python train.py --num_classes=4 --norm="batchnorm" --hidden_act="gelu" --avg_pool_shortcut=false --init="trunc_normal_002" --muon_scale="spectral" --nesterov=true --adamw_lr_other_params=0.0017 --max_steps=11200
Rows from block 11 of a small image embedding model, named by matrix and row number. Rows with one number belong to one channel. Each number is 500 + 40 x the weight over its row's rms, rounded and kept within 0 to 999. All counts start at 0. Numbers have three digits each.
After each channel's rows are labels from the 100 images, of 14976, where the channel reaches its highest value: "responds to" is what is common among them. Only what is clearly more common there than usual is listed. The data: retinal OCT scans (Kermany 2017).
# convs1: grouped (4 groups) 3x3 conv (model.blocks.11.convs.1.weight, 288x72x3x3, each kernel summed), inputs within the group 0-71
# convs2: expand pointwise conv (model.blocks.11.convs.2.weight, 576x288x1x1, transposed), outputs 0-191

convs1.181:446520476485463520465505515551480516575486509520553528475416553481534604485489511447518481449506508560468441478587523532483462565572460473455479479475404524476454546498517501488479464512488457443472524485542557469530
convs2.181:502507480529527485464456449535456490453477419492559465493483518471475519573468551491486476465486457487464492511519543538530565441466576547478462557459539533518418476456507517476599504535520532466515502438420456481475452519527455536533500475559439540431510514511499514468480490398501506438482531537494462414438516490539485588550460556480436558509511459492488472498470504571506522547420482476554463564509544453462576490535474500530510516452463455562548564532408588578501538494525504424535511496531582475519458504489548487464521531532492463498521504501538461491570476497469505557
responds to: finding: normal

convs1.248:489503496529548532473570524472500518479564537517504543509463456507466507490531609463526423468442485498435488524531504555489466537499494524470510545508502616576552423492495460442441499545539435516503498512458460518543
convs2.248:504440509470452529551564523555447555493503537498464590509499469463489471444529516483496468499570526500468498456478551491516480524513447547532426440497491475468485500478575489444487497503487470517501498591506495433458490472526501527498499545472500538556485553530488490460462556505473471510498523528513434446525519464495540463468487560540451508574480526522474559454480511477491416456482527450494490513486510494529595470509571529479484475496509519520514405484496493503534460517570514486452467529421540496601520454484477497558464484457536518548506461519536593494447544435538499440
responds to: finding: normal

convs1.271:504355483478506500515524477516563440519484514508452487456568464482504513464492485573440519478517504562413568479548528503501520490479510496540538484498465477478464500430427515539503445494491554510537592455546479475481
convs2.271:544452486497444524557538479521550522479522509506511475565519535439478508505453506422484550481553560548457568510591499502419493505529455424483501449570483511434503476560439437483454459519479488520470501466493546580531514503548546439482430520475515490483416545502472474413525537533515484485494471466514524461464482547532486538527437544439510473521574524497509458503488502500479474457485565576555520528519517515441458452584536472440477377505476425565623503463566553491460535512516446534464515485598472478568467470511533508505503576475497528595558472567520518472493429538532517495
responds to: finding: choroidal neovascularization

convs1.159:476554548507538487501471505531489502483505585473477501518540532473574517516504552511535483512579482477521489559544566536486555492494491489474424581492489486568552559609498527518559507480468562476512541508489430475419
convs2.159:488408514469501487509495480507496463567493498519484542498471525511488537523503479468558453538560430484523538593518538530471519476475391509452508549506542529561546452465567576494481574483618533536545471489487475545481579479518467485463497551558519459529488515483529535489437521461503535492451581491510523479467515541515468427449429526495536490516498510457489488516499556470538475511454512505482411465444453519418479523528439532481454520430482447497400497490496621513510530518445480516565491539466520517454496515481433489499525456431477489506489536529604509520505531501459520512
responds to: finding: normal

convs1.163:549498600465515478576549546474498519497550490494509477465540460430543486449529417563482486527517499483476470531488465447536548505507468474501571521421575518499557478452488538511481477526403512523478427491479476540469
convs2.163:455588499527478481514540501499515457474555536443486459523467480506484440555477484504496577511475537443486496495481515490471524527460488484519546576497486499511433535483506510580511447559619503567503527505484449506582495407505512462512496537460499539460431484625515445540535455554515481499478472425490495502522532487493479483450491536515523511495562513571481486566562565526499572475496525497462478523484475564476451455499420538530485470518474440487501487486488491535521520542493478532471442487525494512581543521429498477559448546515468484492530517530490482501486505443549492465
responds to: finding: choroidal neovascularization

convs1.190:453493395578476494444509472548527486525553446493458550508468506504512536540475463404472505498472482572450502449463451558424486503497491456476479509488434567433522514480443428501535521472464542474438517498505516504504
convs2.190:495468509536510511454565527448546482496458555449555453474523470544475419493514503431515492468525510518563511575471480566546594452463497481521477530529447494535474470518483457392500495543478534537468489448464482493568492496474467534589523523479504550458523549489441463452497527564431462551479500471535557429505481514495549480473459529481550449506526509459470559481457552472520456513540450498500476550461535450487476412513507456443513455413544452489447554572509528527519520525474507460426516480445574413522431489469532496409456525491515512524428492504524515511551506508510410513
responds to: finding: choroidal neovascularization

convs1.107:496476505534533473459466591532498519549454535507504467525481534526575477479538483528413517511487495542558497477512520489465489497525490587467508423585585461500463535554492489505484521605476499494415553519547523503540
convs2.107:465543496459502559476474477439539515526496526521540462500433448603435519472507454580486443511501512506492518549457494522483456521534556544491489548546429558476481556429452493465450498510457520551522447527509477471527495512556524452546468468482479484570485561477492524535432504559520504614501508467524463559548528502514485505509487498538411519521556455534469499481575458535464509487498481500460499545510581480485519525505584545603522524434509426493448505526463486469445496440506458498564499478547440550455546492502537537495388465512429492423455509522451471469535566495534443519
responds to: finding: choroidal neovascularization

convs1.265:489541487537559568454479569518540494461554524583531471524480440476535489472493561508534471510457557420495475536525506548495453511440501444411498527487455495584531521460474528425454442539514482520456442484486499482498
convs2.265:493524476440471489526410511478486453511515497451528539534566522512530485519496550483511485501590443514535453501502476469535533492471509482536463518502532555504487511462502479525571464500487445450612505448538561543511515495513477528476451539561468566552441444479450503524469506481498485519525597486459533509505538418432557449473514469498464527467476533452457540427569516492520483557532459437487566552478472560527591506467585460524443518527464510522472472501506508472504424515449531510503499591507505499502557510507490494511466497466451524452579501537541544538510490490548572459
responds to: finding: normal

convs1.266:479509554525510556545530582534492451444522488502451501511530463510477464433547500416532530441479505529439473513508561505558506488450549448496465477519459582574514483468473544454463429543497519549465454460553493450519
convs2.266:486485503458540500605497504488491497450560577579473552596491460449499493515536506505534466497499523440553464575435498543488474482588452461544460513456522531452508488504559530430504506535496469495494442449603455470499465494547532485480522584459547496500429521542498526476518472503513498479551483557497543502430554522520476506517450482520564436514453472489470516476519560558515472526484437485557519535504516577484532546528437427576452482513462440528534566493512505455558452568444375545531562531524484467519512548545466537526461469448513530524454518427492571541539548508440515516
responds to: finding: normal

convs1.32:524508507497498517507488442532539575543487539499507563520548464518502520549482511470468537551489442486510459533475587499536468555500489402466519534584490464539524510487457503436519549492553503406547443495526474586561
convs2.32:511449502495472526468434433544490459473554457544553497506474424572445491522486470503510449489447518529527506494488526585481510550493453567552519494424506529565504474470492533428502462532475512574498555608512506480459517533483475500447506443512436472487525486552454482508469518450449508539487510427529486454539531483496441558454471548474450552424433459608549456467427553537498512559518457557527448512507486502552536512528526542512463459539421536496505490509477500449491459520448543463511520488494515538427470504470514469528421475445490514442562434547451481548507453573504527519
responds to: finding: choroidal neovascularization

convs1.84:528520525480524501539481454541514384537489557485464547516548435503504521490542489500547465524512495469437462550543427451472491575538493502507445509542483504472514416437544532543487424416523421510503522455508492495507
convs2.84:441463531493494497551504421588570487495515465458517569469545486585493492457554471468498486431488462503449550553500520517520497486513504551494497475520590504541484558496503505526492571485481485518482500479471546413569507534510540474554509479519493493507538516389476499375542493525489546526492386528454507529567470492468544490472519509481533516513496512511388503505616471436471530497496542451487500538514500539456469562545498457470565554488551496499498528496535567588531514505510472502545478513542549557477535535587455508485534496547544539480568465461562463496487510459467445486
responds to: finding: normal

convs1.35:564511508487417503501479482489517545510504507418437519491458483449557547476459499489516492488596460586543542586472434506512466530578568504442501508514493495545494529485468526549494511543550475544506507549578508457474
convs2.35:441450509447571544514537523561545479489501459493528520534517547486475444502524475492494558566465492511503409467491509526453451522481522470518487427554476561485497548565509471571486616487519482495490456511499475532506560603488477393509466489492553558417522488424542466624554508525503456506550488454406497499556430495514525517490508448464506492483504529534483453469506492473468515475497490408550482478400407483468509493591469461511438494523533512573496551545510483516543519537477497470561517495503479509508481526504476469500463502535548506486520472517507498496461514448473505608
responds to: finding: choroidal neovascularization

convs1.239:490501478518511493462415538512447523503506514484536495601458456528523479487553484520524474490472536550542469545437548504491460502484422557446469550441550542515493458518538559456551532502545444555480396480457498550478
convs2.239:466469465532568526449507437478428459584466456413480505501439453475541490455506501449461505519586431501523468505508391499494459459498518417523496539447555539501496441441470491580526500523483478547448454469540541491533478501542459483574534478492509480559524513444482476432455597506489505502443513443449549467532451445439542479571467501455518505495463437401473510467483462464451448467520480490455504445473496563539437437482451444416536539455466525514543402446547476494406421506483509518515544459497520544540574487441487473481473463468521455572522526505500531513491502443529492505
responds to: finding: normal

convs1.140:513468475475443478539538482500465573521495464528471491484440639504517483488511493529492600483489508549520566565461488488538448463491514475503540570499534528552481551465493500480526474533529611478476494562481458468536
convs2.140:515413499524452471490481407476526439530516537493495473511507440604459557510508515470509474485516526521530472491428456486515485438446497494523474507490498478541544505442483463518521515462523474477548579518441503502589490539504530507461556503569490470467552463462529481512475496510582482485482479505525442552466484516512490468516572429538510443491491473493555449519497455539551489514490548489522468515540504520485486478579484443467419488585497483496547466446511515464539493480551498506478456569523506501539418445495450474525505465535421526456470437444512499519459493477500457470
responds to: finding: choroidal neovascularization

convs1.188:495507515547457555515513481540547502564522550463459498522490536507465537556520502542578474484511512497476482530533560436517566554435497504537492630500521517555472522542486438495550491491493497493443553578426515458546
convs2.188:527468509499482474493494523535519545562413377499496534540491505524435460548553564443526471462500521483560491444460548486542544511434489532464475467456440510486590515506475435482554516419490481473539497561485488465444476569478580549477583474541468411492442485488448458484512496505484546514539545465480452470498556521563517522494457523468489500466502502487471565474551505447504525508563527500482551542431418530486542533536497514494380491454534463549454548478473608482513572573496578529543510483482483542514454517504552473501452514504503502517497473464582507534537479498473499501
responds to: finding: normal

convs1.36:555562477453504498490479534508559503546463492508503539442566446530493491545489464491520487488531471522525537430579499572589468561489470479502546519415454500501500462488515467519528594546569505492557520472524445532439
convs2.36:575524452427496416478513535484514378528549509564501505471474473514477501432494495491468478484493505598481507479504475525504435429435567568544536523486539518510526521503469522525522498507483513512474468503406561515559457513485450477442526471502486548467487520533506525542539436560405517420452502524512508574511535630505457548497533621540503506538491590440444424596514471505435515461496520500417550499511493592581526518467470459494429528446489460392514514500475475492513542458465499488548512470547512471546494513538500503593599549520469484544448498516524547516486395464494495492
responds to: finding: choroidal neovascularization

convs1.267:463559538461438445544543492482560511431512456523506456508612523476505549453488502526532415516446495487477513489545540523505510520532495568469494526518491432493493527530504517563548538429528578477558496563552534526482
convs2.267:539501490500509474461478492442408525479445486562413467503519487511483584527456461507470499505504546428506508530520497512519469450522560485450513545527540492505545501474482520441445512469504540498481500506429577489487461470515479487517584482470542445511489580481468431560447601490442529486511477543547514565460434499488515520503512602554582518474496509529473470509500515488511428465512457529504554505594416479534463471500569516549530609466480490428555493547541506484528457475484433458462478537494590521568503540415571492505447524443470499536532498511456475495472562542535529441
responds to: finding: choroidal neovascularization

convs1.116:558552494526478548517543491572465505460543477437569496548544490489522558615480553469405497531499512512500509516492459500479490524553581473502481575512500485478566488466559516557508493545560514511479525487464420488473
convs2.116:482448477506539459485447501557478540580441437491518580458502522521520511470447563486518572555531509525512552494487568474505491465463499503435531513493501527488555461491520553493564472464561518475511492452517510508497464531494462472477564565504418563551558381441543545546476484538514533475477515491450488533461492450520513476544477456502526484495502482503484520497578574445516489474521449538466523491455534505388575521508458486501475519424471499507509513501539488586542468541476547475513514536496542509480500531551501520500488588422487492560557509533563525465561486462520477454
responds to: finding: normal

convs1.76:473505508523460409479449546526507539490449524516600451507516574426428503487508522476482603463474493542533484482540552550553513523515491525510603509487588512523509527485482473492491509560543516503477507573526491514527
convs2.76:483497458460454586511551462480541415465529489511445473522476456526486445454486547545529563502487481414528452511514524567548549442474479518508506479537509435544498482466477475416522553562524438519474509529477471514535547488470557493521487487451485519441431517558463449470547499515518470570531457528531463529547534534451448553482493443509495490490507472500402445501497567552496479477403487587566540482506453521451517530550543518556488523502464497448402465455432530490515502496560520408571457452526458517451520507517467479504402513512542513477508499526443474509441475483507491507
responds to: finding: choroidal neovascularization

convs1.131:548575446512467534535534552402539511540537489535547510541522483477486529542515534477400522530604539505505521552473427471526521486530549488541488528506489552538510491530549554567475464487505523541461452445482557506520
convs2.131:436484529529512500510475453502494505496441513469529566506469537504454400564618524483535478548504508502476505506547484482535497486535460515588422456527559459487548477527419611504452497423532487515444582511534515565471559473501475555479514570541451416556488458504465529523514519488522400514510577494474519481510495471498503455496543500453489496412468505513481611511535517393520477545528523545449520480455502516433421468541454487461506528452470510466541563465529474498485563493465473591499541473477539492516470582508464502537453439499550486473443535508514452454503552462524501544
responds to: finding: normal